config = dict(
    model='image diffusion model',
    cond_dim=192,
    norm='groupnorm',
    hidden_act='leaky_relu',
    weight_standardization=False,
    widths=[48, 96, 192, 192],
    blocks_per_level=2,
    attention=True,
    init='torch_default',
    residual_init='scaled_by_depth',
    optimizer='adamw',
    learning_rate=0.0046,
    batch_size=128,
)
Rows from block 2, named by matrix and row number. Rows with one number belong to one channel. Each number is 128 + 32 x the weight over its row's rms, rounded and kept within 0 to 255. All counts start at 0. Numbers have three digits each. After the name is the row's rms in percent of the matrix's.
# convs0: first 3x3 conv (model.enc.1.0.convs.0.weight, 96x96x3x3), inputs 50-59, a 3x3 kernel for each
# convs1: second 3x3 conv (model.enc.1.0.convs.1.weight, 96x96x3x3, transposed), outputs 50-59, a 3x3 kernel for each
convs0.14 076:143115103112088069128094083091096107095059055112077078130139125148158151133147131115121108140148135120135119161132147083060080132101126110127114140146130129139117139153115166194149133167119132149136129131134147153142150133140105088099127106121141136135114113114129124133
convs1.14 098:146127119159152149187188185151159128148171151096127122080104116072105122090117117092096086101111092121124099168153157170145157169155160127166137140180134121133093114142152136170168116140140116124093147150122104117103152124160105053100142112139158119148130084122176142160
convs0.15 076:162161144130124113141130121104118119076073072091073089143144122148144137115122111098109088136142131117127113172152162116106118135133150102109091140144126122131119116132110143179140113148115134127131130119127143148152164150148128119120142136142165162156133121122137132130
convs1.15 101:165140141166143162189186196138149113162175138077111095117151156113162170102142127101120111118152131131148125175134150165111135158132148125178159137194153118129096136162163172207183156184162138132104163165129108131129149123146118071112127126157150111134133082117160128139
convs0.16 098:132109130120068084130082111124106109134082098132087083106114096145168156133159089121158119162218177114175124144118140113065103151124156107138104139185131117171104097176093138228136061138064115127112119114116101129112176148155158093114177123157169148148162134148169152163
convs1.16 105:124161122164180158108131108103097069109138099100100080166134161125108144182162165134126137127121122150146136134145119153171155138164150152192172153191154151191155140110130156130146146134123131167135185224171145206155117090102094052085110079094129104102118080101141105118
convs0.17 086:117108101139130131146147148110109104126120112127125125150137118126119108089101098171170165137139133083092083093093098114112121128125129170168160155150140122127122181175169144146148115120129129134127127137130130135137100099097111107113130131136103105098139134135157155159
convs1.17 067:086082092133130127146165147122124098143150127146147122152160159128122133105093128173175171125121132105092116074071069127130116130138115123128139113117131114107124138157158097093100099080104099093094112110103121122115146130111162139146150149135136124118167153154158155140
convs0.18 065:100095079115100078109097075053038053085064074094076085140130128160173177173182167153152149164171165157164153137132134108107120124121127126122114143137138145138131148158130175191147133135094128123130121115128137140145147149139143135128143138133114128115123132123108122110
convs1.18 070:154159118163176135142156132128139128126139128117130127095101098086086094112118125077081085101106106125127111141132119139128120128129130148189178173217199164185152077107143088120155056093111139149109167157125126135117186149150150094096137089099167127145133091115151115146
convs0.19 068:145144135108103085112102096088091102072059079085069096144147138146149148133133133135141135144151146134146141142137142097105110103113123133139131153151144144147141133142123151171141130143130118117122120117121123127136143142139124124118126121122158155149127131124125125124
convs1.19 079:165141150160135139169143150159161142138122111073074064075082078075082078082084073115117095131137114154141113124106113111089098097081097121154143127165149121136110088097133096107137112136154141144110131134102080090088162140157143115142144123153169144162154126151171141165
convs0.20 129:170168152147123107102073086151154136144132127111106125099103117139162160157169155093102108117144145157181167157165142136124104111077096112112115132150145148164151148156157151164155165167149143143135140138143131131137177183149148119100095063092178182164151137109113092104
convs1.20 114:159172136146142114091077081140130130115110112113096107097081109105103137174188181100097107117121131144155141157164148141140129120111115119115116119120119134141127085058089095090138154185185166148141140135138147148158124125113127119116118113120135146137135128120112105109
convs0.21 110:121098097108084089122143156111102123105080129094127178102169158107141117089115114093161169094179170110134114146116107136113107133149173106153147101161139131171139141161166138177165126107116132133146134138142129122144144109105127098096144169193123124126124098101135155165
convs1.21 125:063125129158175117145149067087117169037109160030105144176167149100097170097108164164162121097126145099135169099119144153167130132138109129135102120133113117128128143134109101123167123136195113115125175153106158132108102130141107136143110120119096144147140166158132146135
convs0.22 079:156136134122067066124075080114113124095035057094023027132127123147157158140157130102132114131162148128156129168135152094058091121093124108130103131151131131149117100141094145203134112164098131136109114091101130138131172155170121096108141106132177158169143123134140126146
convs1.22 096:135130114141143131148150147162161131136151123089114097105118127090112128119137134085089075108114097131134106169151152167149155171166175136185152156208162131165121139163184155177194135147163178174131202190148167180154122083130078021077124087127120086125090047095139102134
convs0.23 078:103099088091093074090089073089095098077073084085082090139145131157157148144147141138145135156156152145148147120120122083092098096101114137144132158157150146155146140148135147155145127137133112115109112115109114119116134131127118116112121121123134130132111115110116119117
convs1.23 083:183159158190176179215206209124129092148154117074083069091109128087122128081104098108114107113133118127141126160137151160127146148127146114144128125159133127134111092105117102116122102120120104096085123116099088091095154137158146126144140131152171141152158125140167140148
convs0.24 122:170172170173173172169172177110101115105099110116110117146147138145148142141143138147152142148154145144146140108101113097092104103095105161162160165170165160166160159156155157148153154152156089075085078065073088075078094088098092089096091087097161164160166170164163170165
convs1.24 120:106116108104120102097095087177160175137091105121096093159142135151135133159158167139124119160150145174174176107088097101073083118091093165167149166176155154162150116109112129106113156145147110088117115061091153118114170136142153122124164129134166162157159164158153150156
convs0.25 144:174176173188189181194195183171173169166164164175172166145147148145149147136142146143149149141149150133142145117121113118117114119112108147153152149154157145150152153155156143145151136141150106105106100095096101094095112113107111110105110108097134141131142149139140146130
convs1.25 087:108111113122127124130132127118096111092068082110092115149139152120109118106096110095084090083061068093071078194198182197206193185194181145133129145129127152139139181149143182145151187166171191184174188175173190182179088108089093119089071087059081087093084091089086090086
convs0.26 107:134151140148165155135155151071083088067083084080089087159151124163146122159155139174160141176157132158146127091088105084089105085090100168162135173164137154148134130119107129118109126120116088082092082081090087084089115118129112119132116123134171179172170187186172182182
convs1.26 083:084098126071098130095100123174133129142103095131115106137107111130091091109086080126109117117082076128102099095108113092109115093112114136111115123097102130118135106089090116064064134081074137158164142148142150152138122140143125149146123135129084074072083082078094087083
convs0.27 071:106135124120139144114137136147147141146142144153151148115119128102131141099119109081095091087105103076103101104105112112108117124123126093119116111153150098146134101095078096076074085072076114101103109090095120109116097100107096092100111105114097102105105107111111120122
convs1.27 109:120123122129145134122124121090082073070056046072067058141135136133133133139136143200190204162146167167151171120135123137150143130152138168171154164171155152156143156131125163123125173152140118130111139138129131149126081090081092104083088098079117116123115120120123123128
convs0.28 122:150146146156167148144154143097068088099068098106091099138152121152170144128137127133148121159172138141148122121110116111101107115100113128149132152170147133148130117117110125108113116115119105083090097067080102071084137126128134132122130121125168163162169187167164176168
convs1.28 127:089102073091124087091099098170183180143137136107116110168157146133119125128130133127117111132131130142151135134125129131113119125112124121129108121137116100110084166152161165111131191164155163158165162134139170170162106110112109130108121123129120123109123136112128118110
convs0.29 106:177185184182188182179185179130124128125120122133128132155153149155157148150153145153153149157156149152155146092089098091087094089088095160162158164168161164161156137132129135131130130130126081070079079072073081075079104100104098098105095096102176186181181192184175185182
convs1.29 049:080074099065056079097078095170163143165143130113107093126101110122102117117112124132104132115084116132100125106126139099108119101112120114089116095075111112091128096094110104090102143112108134168164141154139141141116131141146128127130149142145110096079101082063108097098
convs0.30 114:130127110138136125130138129130112113127118123132129123107119123104134141115124119098109111093098103096099098137120113135122118134129130089111110088116120090108112080077074069046061071054063124106106111097104123105112135117109137118112133122118148135119154137129146148138
convs1.30 136:100108112102124125096107113114118111095097089090094091165154157152145148154150161216194200188164175178160175099109106105116121103118118170172159164172160152160152158137126168128116181160136126136128136137136136153145061072073070087085073089091093096101092102107095100109
convs0.31 098:069069054077093073085091080100107109108113118109118116107110115121117120121123125115120120115122118109115111133133133128128129130131133111109110114110103106103096118131136121131139130141147139144150136138146140138142113112117114121123124135132043044024049066041044055049
convs1.31 133:068066067080084083077078078087086086092088092109109115158157157154155156164166168135131129126122120128125128184191186189192188184187181079076077077075079077075082141142128131122113119120108213213209210204203207204203146150147155161155150155151116115113124126119125124117
convs0.32 091:127132125126149137122136123089069097090044087126081106130136126130121122138141144139145145137138142145142139119100121101083103118093117145149149145151148147154149123121137123115123128138148124083113091040075109077105118115130123123131132116131138136139148169167145158153
convs1.32 140:104113112099121112106100108202166200118041089125083114150134145132107123126120152128114122129108108133113113095087083088075089099088097122129110135143108115111089145134134151116131167153158115086114099035088142106128118107105121116107126111115133116118117114113129119127
convs0.33 120:150139092158145094150128092056028034070045038103086080114135154132153165152159162133149173117146175126143160130098089122082078129099087134145155132148156144147146106117132105124139116127133091074086089075080110091086144133115152125110150132121165166135172167137167160139
convs1.33 104:119109080145088048135081069124147120091118109078106107098090123075081135080092128099100137084087133098096126111105079115108078108111089100101129098103131104103123075108108056097133092134126161142113142127108137133109128155140130153144126144147110113095113097079110097102
convs0.34 120:150144097158146099139123094063048054060036043076056061109123137129158171151165167124140160128156176142166173122108104108085084104083085124140148138159168152166165107115125117119132124125130102087100089077087100081088151143126148125113138120120176181152185180155173169153
convs1.34 098:133111098137086067118077090116127128086090096091094095083080111079085129095112126089091126088097139117123139121109080115099071108095084112109136104107142113113134044079092050082118093142127159146116132115092138119096125134128132140130129136138101096082103082063102087090
convs0.35 119:149160141157175155147164149138145128165173146157160141185187189186183184187183177181183183175173174179175177078095083088109093081096080180185185175174177175173173156155158144141152144146156110116112114114110113111107095109089109125108100119097135148129146163150138157142
convs1.35 106:130137127139154144146158150158164169136140145141143152117118115113113103108107098083080075096094088101101091173172169174171171177175177133155154148171168132150140125127133123108114109100098149166149166172162168179173186186160185188148165160134164151147156148136157143135
convs0.36 056:119126099132148115120127114066059061074088083068063072106105119123143163133160157113116119134137156142161170150156158149152154141138148093097098122138146120155151064094084085099113093103107071082105074094123070089125163163149159159141145132138160158147165162152161155148
convs1.36 059:143117111114081085133103119129128129132140142149159155052090098095143138114148132106140154136175179144171161117087087086053062085058074120142153130146148138143133047097110073122128082139131098083082075066072075076086153136129150144144139144158151132118138116107130116123
convs0.37 062:160139151125093111129114132140153138123095098118103105148183169147169167136145141149180189146198196140178169144138133131110096128104098175192198169204213162195188109136128115144132107125128074078071081081055076078056150136134126103103144109121156132138130088113141102129
convs1.37 079:171165159144144143132135140165149146145122118118104107100119113100123125108131122128144124143160135147158128172141139153119113128103108109124109115137118111129106047079084058090107078114124110086093101063067074047061154131138150127125155125137160147154153137137155130137
convs0.38 121:120140118128143116119113102124136103128129108102094108128141111109118109095089098115132116118144122110125111144170146155189151123138123119134115117136120107111105100110098083097085102098105117121124114129125103111122168198156181217167130145112154175149155186161140154133
convs1.38 141:118114142102102127112102133113132103112131094103109084110102110098103131102128129108113107114132121111131111134129135122119122124120133074074078076088094068081070112089109111064068140108072145167143145180141131172159098129127121160149115156160131138137129134128126127124
convs0.39 098:163169152176183166168178165190190179194199187182186177130132139132128134130129133147144152144138143147143143149156139158171152136152138133137142132130138137134137140134138139133137139140137096093100093091095084078084182190167190204183162182165172181159179195175160181167
convs1.39 073:102102124089095113100101122165192167180194162201198163142121139116105129139141164148136152138127141151139155121128120123135126120124116127106120111099115139125151163160144165161137185189159145148127115130119107124128104130127107155151102148150119130122119137125118138132
convs0.40 104:168169134190205164172181147162166148191210177169169150097102113097099105109104105106098105095090095096103106168177162184206178152176158105106112098101103105110108108109113105103113120130132135137149135141136116124126172185160195218184156179154153165124174195157149167134
convs1.40 100:112123128116134132109120125132152120131143117137138114133124125116111110122121119174160177154139153154145161120125119128139137126137133140121130122106118143133148178161155170135133178163146140148145124146150125160164110147127136197174120170156123146128123157137114138128
convs0.41 108:094118120099126130091111112124108120169190171157174154132131131148139133149135132118112095119107091118112101118127136128139146116130135129120105135118101132120114118112105110102112123113119129120126124128131103110123122142150142167169131156152109141151115152164102136149
convs1.41 123:126109108110101115117112131079076068070079061099100108117126145111121145141148167147163182128129151151146143091088102082093105087088114096106100113124116119122112137164181136154157144162146092098086083098087095091101129126129117121124130124133132131145115105124121110122
convs0.42 112:095121087117164131109129105126151127152201166135134121117123123123101105101096109101103110096082096095099110121158140147206174114160142115116123107108121102107120158163155161156146146164166124133144136165147110126135104147126122178157096143128103133094111151124100130109
convs1.42 117:102100089106113086096096079113098085136127126121118102143130099151147116156163144160153144147141134142141143094111124120140151115134127121102092098073074100080080134121129109085110141123117110121123117131147118145135138163142171209168155190159138146137144166144138153142
convs0.43 066:152173173153181192151190169124141115152162144086111097115132116135148137071099099113135109132143123091110108114147136133128120080085091126134134132139148105114127109133117112138124126136122104130107157173138106116106111119145084083126074096140144162167117132153111144152
convs1.43 079:125117167131116152136117152113074078103061069117076078179185143174184154159173144152143133137128130156156154131128129139132125144129124149128135120110122145147156129138102137158128146163140075066064064060059082080082129167142170199160151165132118136138151160149151143131
convs0.44 072:152176128176192127130164107157184149172184170155143106087130146095136141044088105065099110031057115047069094166158148187184162148144125089113123083115139071107108095113128097112138123120104164142132162162157155126142091079106085080093066073085093090057092093041072088051
convs1.44 103:121104122103086107117095106073074065094097081089090076148173136164201171160177152138156153142166163147167161125123121137119111145135125137124119122114116124112115122147121135170141121157132067085087075077073056074075143172154142172159138161158142160154139155156163170175
convs0.45 085:153162140168181158151168154180180170183188181168169171116119131121117125127120123117126136120121126133134131158168153170186168143163151114121129113112121125123121111105117108099114122119122110104112102094104091085094188210183198225192166193174160177150174200168150174158
convs1.45 072:090098114084099112091102115151177138191211162202203157128107133096083112120119146138129152125118134137131144104116110114123117108110108123102122106092111134122141140127141139119131173168165131135116113127118103125134095129118105153142096143137117130107115135112107126107
convs0.46 107:180184175186193185174186176192198193196206203187195195092092102090088097097094095086087098086084089093089090158159153162170163148159156089090102086084093097093094086082090083075084100090093117111117118112114114110114174181172182192182160174171163174160167179169152168158
convs1.46 066:106112130101112127099109128154182149158184157163170146109095111085081097102104118165156172153142155163154166109116112118127128110113119133117130117106119145139154175166152162147135177171151150159149129152149121147154126157141152202187131174165146159135155177153139158144
convs0.47 108:086144172101170180071129153117155186098160208096143166129060081149094086121127121144072055166081046153108108062126174067131184081090130146090066158108086148129133130102074146121100137141142109125135109123146108118130042106170071116164080084100069129164090150174081109121
convs1.47 124:118126155077090159085103151101104158087100149072084121106091106168148101172136079121131136147146130146131120136149178098113171095111159104101112119102096125112113155102136195128093207135089110104126104102127118118129142148153142158144138158141128135134105109115109129122
convs0.48 100:137132135128118129130126136126125125125133137122132126125115119129132133112112120121099108121098104114096115110109108110103112106105114112106105115113111094090106089092088095084070078050051066078067073087078068073060125119122119108117119112126139130136128114126125126132
convs1.48 151:091092100092093103094092099115124108115127109105116107160163172149155169154161171210197202194178188183173185099101100105112111101108111185194179185198184177187179139136124151147130150151132148152143155168156140158153082074083082071082098090096078077085077075087090087096
convs0.49 122:150140118155099082154082060141145134136080085132059091100086122077107154085144173096076112084109153090156183145155144158118087169095070113093123101123156096156170132138149116127156124150161155151156133119134122093116144148130161108090167094087135122110140100091155096087
convs1.49 127:158130075151125084110104088063091106079098109091091109103113164104120156152166141087106130109137136153152110136130096116112103091095134110111121113115112140120096073117147059145176106211186181127070128088082089082121132114114110087129102107141132129147122127152133133143
convs0.50 113:151157152120141142069071106130121125121126120115123121118106125144140132165162154097085098120101101146153155146157151132144143077073082112106119130119114162159154126107116152136121182179161130136142128118114142140131158165159143168163099095103140159152116140151068057090
convs1.50 137:102083095105088091145146140168140124123125105133134137124151182150161173167166157124123125155136131128110104132120125120117124150148156120123126106093086107100088158154153147129137148142138160154141110122127128114131117087094112090084121123113139117131119100106121127118
convs0.51 093:138141140138146142140143136190200193192199194190191188115104110110102108117110120102087093094079089102091104154168158164176168153169157117106110107100109116111119130126131126123124131127129183189181187195190182189184110124115120134125115123114065074073067076069066070063
convs1.51 049:156135147144120136165139149099075069171139124218208178129128127146141142144130130155161160143148146134130134074071083083082096088093105118108102101092087122099099087102091076098066065071043139138159132131153129145155136122147140122152122118150173169181176167180186177188
convs0.52 114:075099061089138088058100051111119109136159120124136100146156152156152150162166153158169156166163160160160154122132129128151143122143132143155141150150148146150146169172169165163178156179189161171162169176170160160160129136131135155142136147133073097087090127109084109086
convs1.52 166:144145143157158153162165162133141132137150137144151142112115102107111102107115109087084083092092090100101096170173171173174173174176176080091101083091098086089090101115114090100102071074080125137134130140135129138135199200193192194180175177163203192183194186177191187176
convs0.53 096:141148144142145145140145140189193188189197189188191184117108113109105110117113119106092095097084093103095104154170165163177170155167161118107115113106110115110121133128132129128128133130135178186180187195190179187185113127121119134128113126120071079080073077076072074070
convs1.53 043:150146159156145153177157162127111100190169141193202158128116106137124112120100089161165163146152156137141149100090088112106103102106103125120115113111115129118126107112098089104067083080050159159158154159154126145134143128135141120132118114117183173183180164172198185186
convs0.54 126:078077068069068058064051047107106113095103106092095100103098087110105095109107096112107099115116109119118107160158160155154159157159161084080069086085075083082071079081077082091083091098090119120122119118122123125125111109117112111117108105111115120121115114115112103100
convs1.54 107:106099096100092090095088090130139123139151141129148130198189190193186187203198207157154161153148157157156164118121120115117115115117115119107115112102106115107114156164169149156159149151158091100098084095092082089085133138141133139145140142148147147140143146145145148150
convs0.55 089:131140142138143142141146143183197189188194189190189181117110119110104109114111117103093099094081090099085099144161152160177164156172161116106116109099109110104113123128128122120122123116121175186179189199191179192187113125121129142133128137125063070071069073075073076069
convs1.55 058:134118131130103121142116131075059062174147143207209194121121119139140145141135140155160163137141149130128137094093105107111121101110123123110100105096090127107105115126096095126077076092046148151169146155173140162170139130146134117139102097126170170178169155165170158173
convs0.56 083:135144139138143137138140134193196192189193190185188185111106113109103110115115119098085094091078092102092107153162155160166156151159147111104111104099110114108121122122126123121125128124126176181177179187183175184178117126115124128115115117108069074069070074064066067056
convs1.56 046:150130138142119130152127137105090088170141133220212186129129130148151153153149145157163164146154155136139142079073086084075091098096109115108101099099093108099101096104096080105081073091066138133152122115138124133148140121149137109141133121150177167180180164179197183195
convs0.57 116:163166170158160162158156154117128118109113108095094090157150146143137145142149152154142147156145148164155162060075067079098083066081064151147152144143149156155159108103114107099111113110119085098083102114106083094086119128132123132128116118101172174178168167170166163159
convs1.57 108:192188192189179184198188191163147138132118114114108106182169171173159162166153158131125125129122120146138135081078075073072075068067076130125125123118118129126127122122148120130157155161187084078079073070068077069074125129136129130135130123122174173177187181184198192193
convs0.58 091:125129127125125123114110113186183173197191187192193188102107114115117123119123122079072086077074079096091092161171167163163156152146139091091099090096098103102100088090087091096097101099099181190185184191184174186184120127126120118118113108109079078076072067064059051058
convs1.58 078:122126118141142140149139134069074083057070083120137129126137137136144145143156148180196202177183184178177172076083098074083097096105125156155135159161138144146138132137133138143117124134110102109109106116113115128137151141153143126144147129142177166177158132149177150155
convs0.59 101:140140132140139123140133114148142134136132119121128125125133141129139146119130140110114134119132151112132146139144131136147134119134128121125137130134145123131137126131146144150162142147157121140140131129129128125127129128121137144127124132122101095083100103094084094080
convs1.59 099:124122118129124107133125115099095085125106097180173171115117082125138116136161148130152149140164155137154143165143147150121139158137157176157140174159146160146137115141141127160168120148147192159172174119139174130137176141151137091096142100113152150158141140144159153160
convs0.60 080:154157158165163166165166172189190189187192197191195201130137131133138134122132126124130130124131129121127125139140142143146141143142142140145148143146150139146145140142137146146139140144136168177172175180177169176177080085081087085088091088092060060064071070074076078080
convs1.60 049:124103101117103107149133139166161146158148130129139117087099103100110112093094092156166162146165160149169160160134150148123131148125135126130124135148138137144141120119136111106114113111116103098091095087072080076064182164168149132138133117116160153166150141151164152155
convs0.61 074:163154145181178169170169164152129124150122120161143129148156169157164166167178172155166195142157177150158173124115101125112098124111096155164176152169178156167180142149163139151167144157166152140141140125129145129133110102096115109098108102094127124106145142120140130113
convs1.61 071:107103113102082083110082065200206238151159193150176202166149139142121127123123152115104107134122125175162168121101092101089083105089096127121118122102103138114116133153135128154126138152150139137144122118128142132150163141153168146154181159159148133143161147150165143137
convs0.62 095:145151129173172140186179134179184165157155146144144133165183198098118152114119134124121134098120148091115143146181159142165155117132133131134161105134159121137144131126147101100120116105111193207194162179191122148182129150131112134117092101091093119104122138114130136102
convs1.62 093:124074055144112078177162134117099075134107106123127138117124151095099135095101139147138127135130115153146130118101098106081084093086104117115106111104092127116095082144207068103168129146153170136103158112082114101108144133137132112133126129166130125150130121150163154173
convs0.63 093:082089083086095089082085083155160162162169172154161168141144155131137147136142147136142146134137146131138141145149146159165160156163157123126135117120131120124135147148145149140143141138142202203211200205210193202211097101100100103100103100095052051044054060052054055051
convs1.63 091:097096114104099111117108120121108089125115099125128103128127110129131120130134123103114114089101102094100100090088077101105096088102095106107114100104110106107110123130123108119116110114109093088075088089075072079068150134136156134135138128127152149152157151152162156154
convs0.64 089:152165172149164168160172172188200201192200201183195201160148133150136130134135129128121106122114111113110106112136143125138150136146155147134125144137125133133124129119109127122118115113111153161162177171167173178178089101098092095102096099105077084086072086092076088093
convs1.64 062:122104119099093109111106125091070079097066099129108122164153143155141140167155156163168168150154157178171174120120149110113146128133157126108094114100084133107101130120118126099095132108097110095129092071120105099130189164180157123130135114115166166197132136160132134153
convs0.65 119:088122150090146178090153177109141160107160176114144161154114099174132100152122095167125099180134089169132107079110137056112163079111156154122101169130094158131103171143110182133116147116126111109131127122146145123144088126141082140169084132160077121155072141178076138172
convs1.65 125:100113148101140157105136155084076127093099126068065095162137119156122110138136119128111108125106108125129126119146151113149149127136137104091095110094115104120130141102098154072099174111104082121160091154184120153156113095094128115077128120092112109110114101086116108098
convs0.66 095:143125101169141092178157105164150140185157146186161133133151175111143173128146152121125157091100156086093144137113092166132109173147119125129153115125161114125152152149163138130169126119152168165150163166165160157170106096088124098084126109082100075073120086068122102067
convs1.66 085:107076073107089065130120089113067055131104078126128119114133166114134180108121167119155171108146154118130129158137133151136130151158163103113126110112127122106105110175195093160207103147189150094099150084066150112098156149153122106135112106143158152177143135168158154175
convs0.67 101:101078080155144119151155153110075097145131133132119137131154171098104141099091100160165165128131142105088096088082083141143134136148146158165170136134152108099111153164149106079114104079092125125131112125138130141146120109093169165146124138136100086077172160127147152143
convs1.67 127:054072087097087082128120099141143135150167158114105128166157162142150178117115127115089086113095105106102111118121139115110101121112106106107113148144169151162164176183193184155205162167176086083101161165138185190158120140134087110116107093107105115112086083087105089094
convs0.68 093:148160150174191164165173149117118131148162187184183157130154161142184178125128145110120125109137135109136132132143154137162161143152149119133146122148147108131132113119117100102104095086091143161171154183201168187204119131134126143127117126109118136134139168148135150125
convs1.68 108:106107123118117123134117130128122112141127118133128131150144156111109140129128144152156149141146141168173147114102115107095100101087106143143134126125125149151127126100148073052101127134135139133109131132095113109105118129141130141132121114119137144164143143151138122133
convs0.69 115:072086094071086098063075080054071055060065054041049045152139124159147130157146141185160149185162149187168154127138134132140132123126119150134124156140131157142135129115104132120111136128120113122100126129107118112099125136137124130132115120122124126131125126130118121127
convs1.69 088:139153139128143136126136131192194183192189171187182162130101089135103078143120093152153167152146159170166171084083076076077077076078083135130134129124122131131123134112128146110112170143148086098108070078085075074086148145136142137135138130130141137128140134140144140150
convs0.70 087:151157148167177157165173155155160154168161169163166170136140151135149155135152141126133152120124143111116138116125120129138136132142135127130137134137141131134135146139150141121136122111127148154154153141158155143159086094088100115098098109098086094086096116094090104092
convs1.70 070:106122124106132116129125107130116120138097109139121133126135117146128121159142163143157142151164149171177165151118126135099112143125145138145131140143134156152143117119135106099123129129137134084107129053077126083091194174173171147142165135147192193198174180188190182197
convs0.71 090:137131133131121121140127131122115118126130131130135133072105100116143143092133140079113096108137131090125125127113116115103107119109115071103093108138131076124129088127095098139112068100089093092086086086079091088078144132136133124123142127127137125129127118119141128127
convs1.71 089:143157162158172178136143144147158145135145134115127120168145155134116133156136152214186189179148144197168164117126121131145145126142141175173161162160142153150137112086068118087067137114094145141121157155133162166148064062074072068083087089092101106114106111122108113119
convs0.72 100:098104117123122129140128126139146130134117132155125117154148128164170157162178165150159147158176149149174154094103117083088109115112124123130114134151130132156134116156152142191178131162149141157148153166160159167164102083101079054077107074083088085113100101119114110115
convs1.72 099:111129094146185139132148115118118107102128115138148131166136158140100135175140168134127134152125124175138134145159138152177159138167145146162134179181142168160129129087123106069090107092112167154132151147134138147124113090101079061078085079081119101114105101117123127134
convs0.73 101:128124132127122126133124127128129131119115120125123126169184166173178166170175166178189177184204187174187177113106111103096101105098110171180170181189180176187174154163155157177164158172157142142143141142140141144142066056070055048057068059069093083099085072084095082089
convs1.73 079:126111123115104124140132152114132112125134117058075063135159174146181181118145132109102102102109103111120116127103117122089100118091101094089091090092086105092084110120117125135136116132128069062070062058054035038040148147151153157165145163166163154148169158158175168160
convs0.74 094:121113120122109114125115118111112117113102111124112118162179169178189178176187166159174167172187175159178165111096104096076089106095106158176164177195183173189175135159138144171151135156140141151149134135141138148149072054068057038056074056075096078090082058076093072083
convs1.74 091:122114103121126115137148137107118108118140130091132120116123132095111125112129132091089095084091088124129122146136146160135158155151162127154138134165130138138113133152144155179164131148137091103094124125112101118107156116141119058118136114140166124134136092123164138144
convs0.75 093:132130132132126130134129131141139143139137140139137142172182173182186180179184178179188178184190184182187183120109118109102111110105115181192183191197189188196186163172167166177170166173168154156156156157156153159159069055071057048060069054070091079092083070084089079085
convs1.75 030:127096111110082099151129145097117113100107102032048040108127145119147149101119108105103100103112102109113107103080101094067083095076086104102101099104095097087079084105110099116125092114124063070075059068065033042044159154177156145177163165177160138143153124137174148153
convs0.76 104:124113126132082109149103112106115131109093120139115129144149127135167167129152153130150147123180163110165162142126146125074100142097102154165141144185165132169158180184166161194169156181167164151168138121140153140149117103116105059082122086089101103116111073094129096104
convs1.76 098:149144103158158110104104081111151147110144154087115125097101145080078123113112118108114127114120133146146140130122090129126119116130130141143142128139130125125129128134195135132192158183192163133096144124122121139148115104129104075126120108143121115129116099125123118127
convs0.77 093:125119132124112120126117120117120125125125130136131126175195181189199187186187174177193181188206192176198184115106114104097103108104116173191177187201194183198187142162154150173165147164155138144143139144143140149147067053070054039055067058069097082099083066078094077084
convs1.77 083:124103108110101117138138144082090088085091099052082092124150166128156166129153155108098097099102090118115108125096118125084113131107125110114104112123093115099074115140126146177156130155139038036050046043051034037047138123134114091138122132145162144136148123139167153143
convs0.78 089:127124133125124127130123127147141147138135143141136143175182175180185179178187179183191181187197189181192180127119125117109118121114120181190182187196187187193184164173168169181173169176170161163162160161162161164160070060073058045061068055071083076088078064079086071080
convs1.78 049:129107124109084105138116136126145132124128117075087072095109115113131130102113100124126122126134126133136126097083094084070077084070081099100104091098099090087085072084096087097108089105110088089080076080066050054054165160181156145172162155174172156170167146162186167178
convs0.79 099:114124114113117104101106091097112119112109110094105104067061077067072072080080082044038047053056065072085093101123125100104111096098106044053058059072071081094088094082103104099112091101112083098117088096113095105113121142126102092085083088080112125117105109094087091074
convs1.79 098:132131115136136124120121110165177166172184176162172158116107129105102124121116137081081092083084091090088097140142124146148140143151140079077089075075083078076084101081093120099108136116123130137144143153165163174177160159145161156152159159152173174160174173163166169159
convs0.80 105:125130127134130128128126117108116113097102090110096082143148125149147133145143129140149131158167154141153140102095096086069080089083086160169148173189167161175155114140129129174148125160137131132124121116116127119116084075078074052067085072079101102105104087100110097101
convs1.80 113:117134124135159147120146135181197183178191181134167148160155138143141135132154143110103092124128108142142128141125127148116129152137140182200180196232186184186167177199210199206219190202204146156145162161142138148132132108121120067112136120129126101111118082114145129130
convs0.81 097:113112132112108128119114123128134151145143168161151166166186170183199183164174157162170155167185165149165159100091103098094111129125137158171154165176158151165155154181165167195176135160154134137139144156158156168165094081100085071096118101117088076098084082097094087102
convs1.81 078:117138115152173146142155128115123130101127133116140146145104120097054084112080105143120114121093088122098105139156149153175164157177159158160139154153130129126117104058069089030047089046059161172183167196192166195178141119119110080075116088055140122123123101096130105086
convs0.82 109:134133139134130134136134136125124129123120124124125129171180172177181176175179174178184178180187180179183179099091097088081087092086096178183180184189184183186179161170163167175171164171164132134130128130130129133134067059066060052058068061068104094105097086096103092098
convs1.82 041:130108124114097116149134151134154135125127115059071061128149158138160155112130123124125125127132126130136131109089108096071088095075094109111112110117109112104094090109118110127136108126129082086093075074074044049055163154173158144174164161182178162167172151163187169177
convs0.83 094:110097115093083093110089117154133129136102097132107113129142116142175149129175146128143119144165138126148121144108134115070101136098128102133107129163138112155133102160106120181113089151079114110108130120123142138125163113153121055097161098131135113129108084097130103123
convs1.83 140:137156135152189164132160141158178164169198186148172160182162183149133161171145162157159163156154154178172176110120107129133126125140118201233203211247206197224201179154151198155148162144136122140120159165145130153119084062083082049083103084093103086103099088110117109120
convs0.84 133:129128140131123142131125139137155124166191119138144113128127128134110107128100116151130149132108129149123144128154113164189140147170122126113123113096106113102118139134145134122137137121127149190112205255167148208137125143115149162123141147117144141144131119131137126136
convs1.84 138:113106135112088131122119142096127110129196148105149107167168172163173165146152111202205215182187203172176179094121100119164124096128118146145157131124157139137153121144131137157122120130106093150107114205132074135106122148146124170153119156131121124151127122144163164157
convs0.85 159:099107112103106116113116122153159141157178153154173160118119119121119116119115110127123130126122131131130136168186168191211188179200182099095103094094099099100103140135135146136137145134131219241215240255244215243225126144131145164145140156140101103106100098105109110114
convs1.85 112:111112129107100130131131148123156145131188147102143109154165151158163136118117084173178178162172174153160160168185159183209166159170149104102114101091114115105123150154154168169147161151131127158121143187117101126093183192170172191161146162130171170175156152157174168162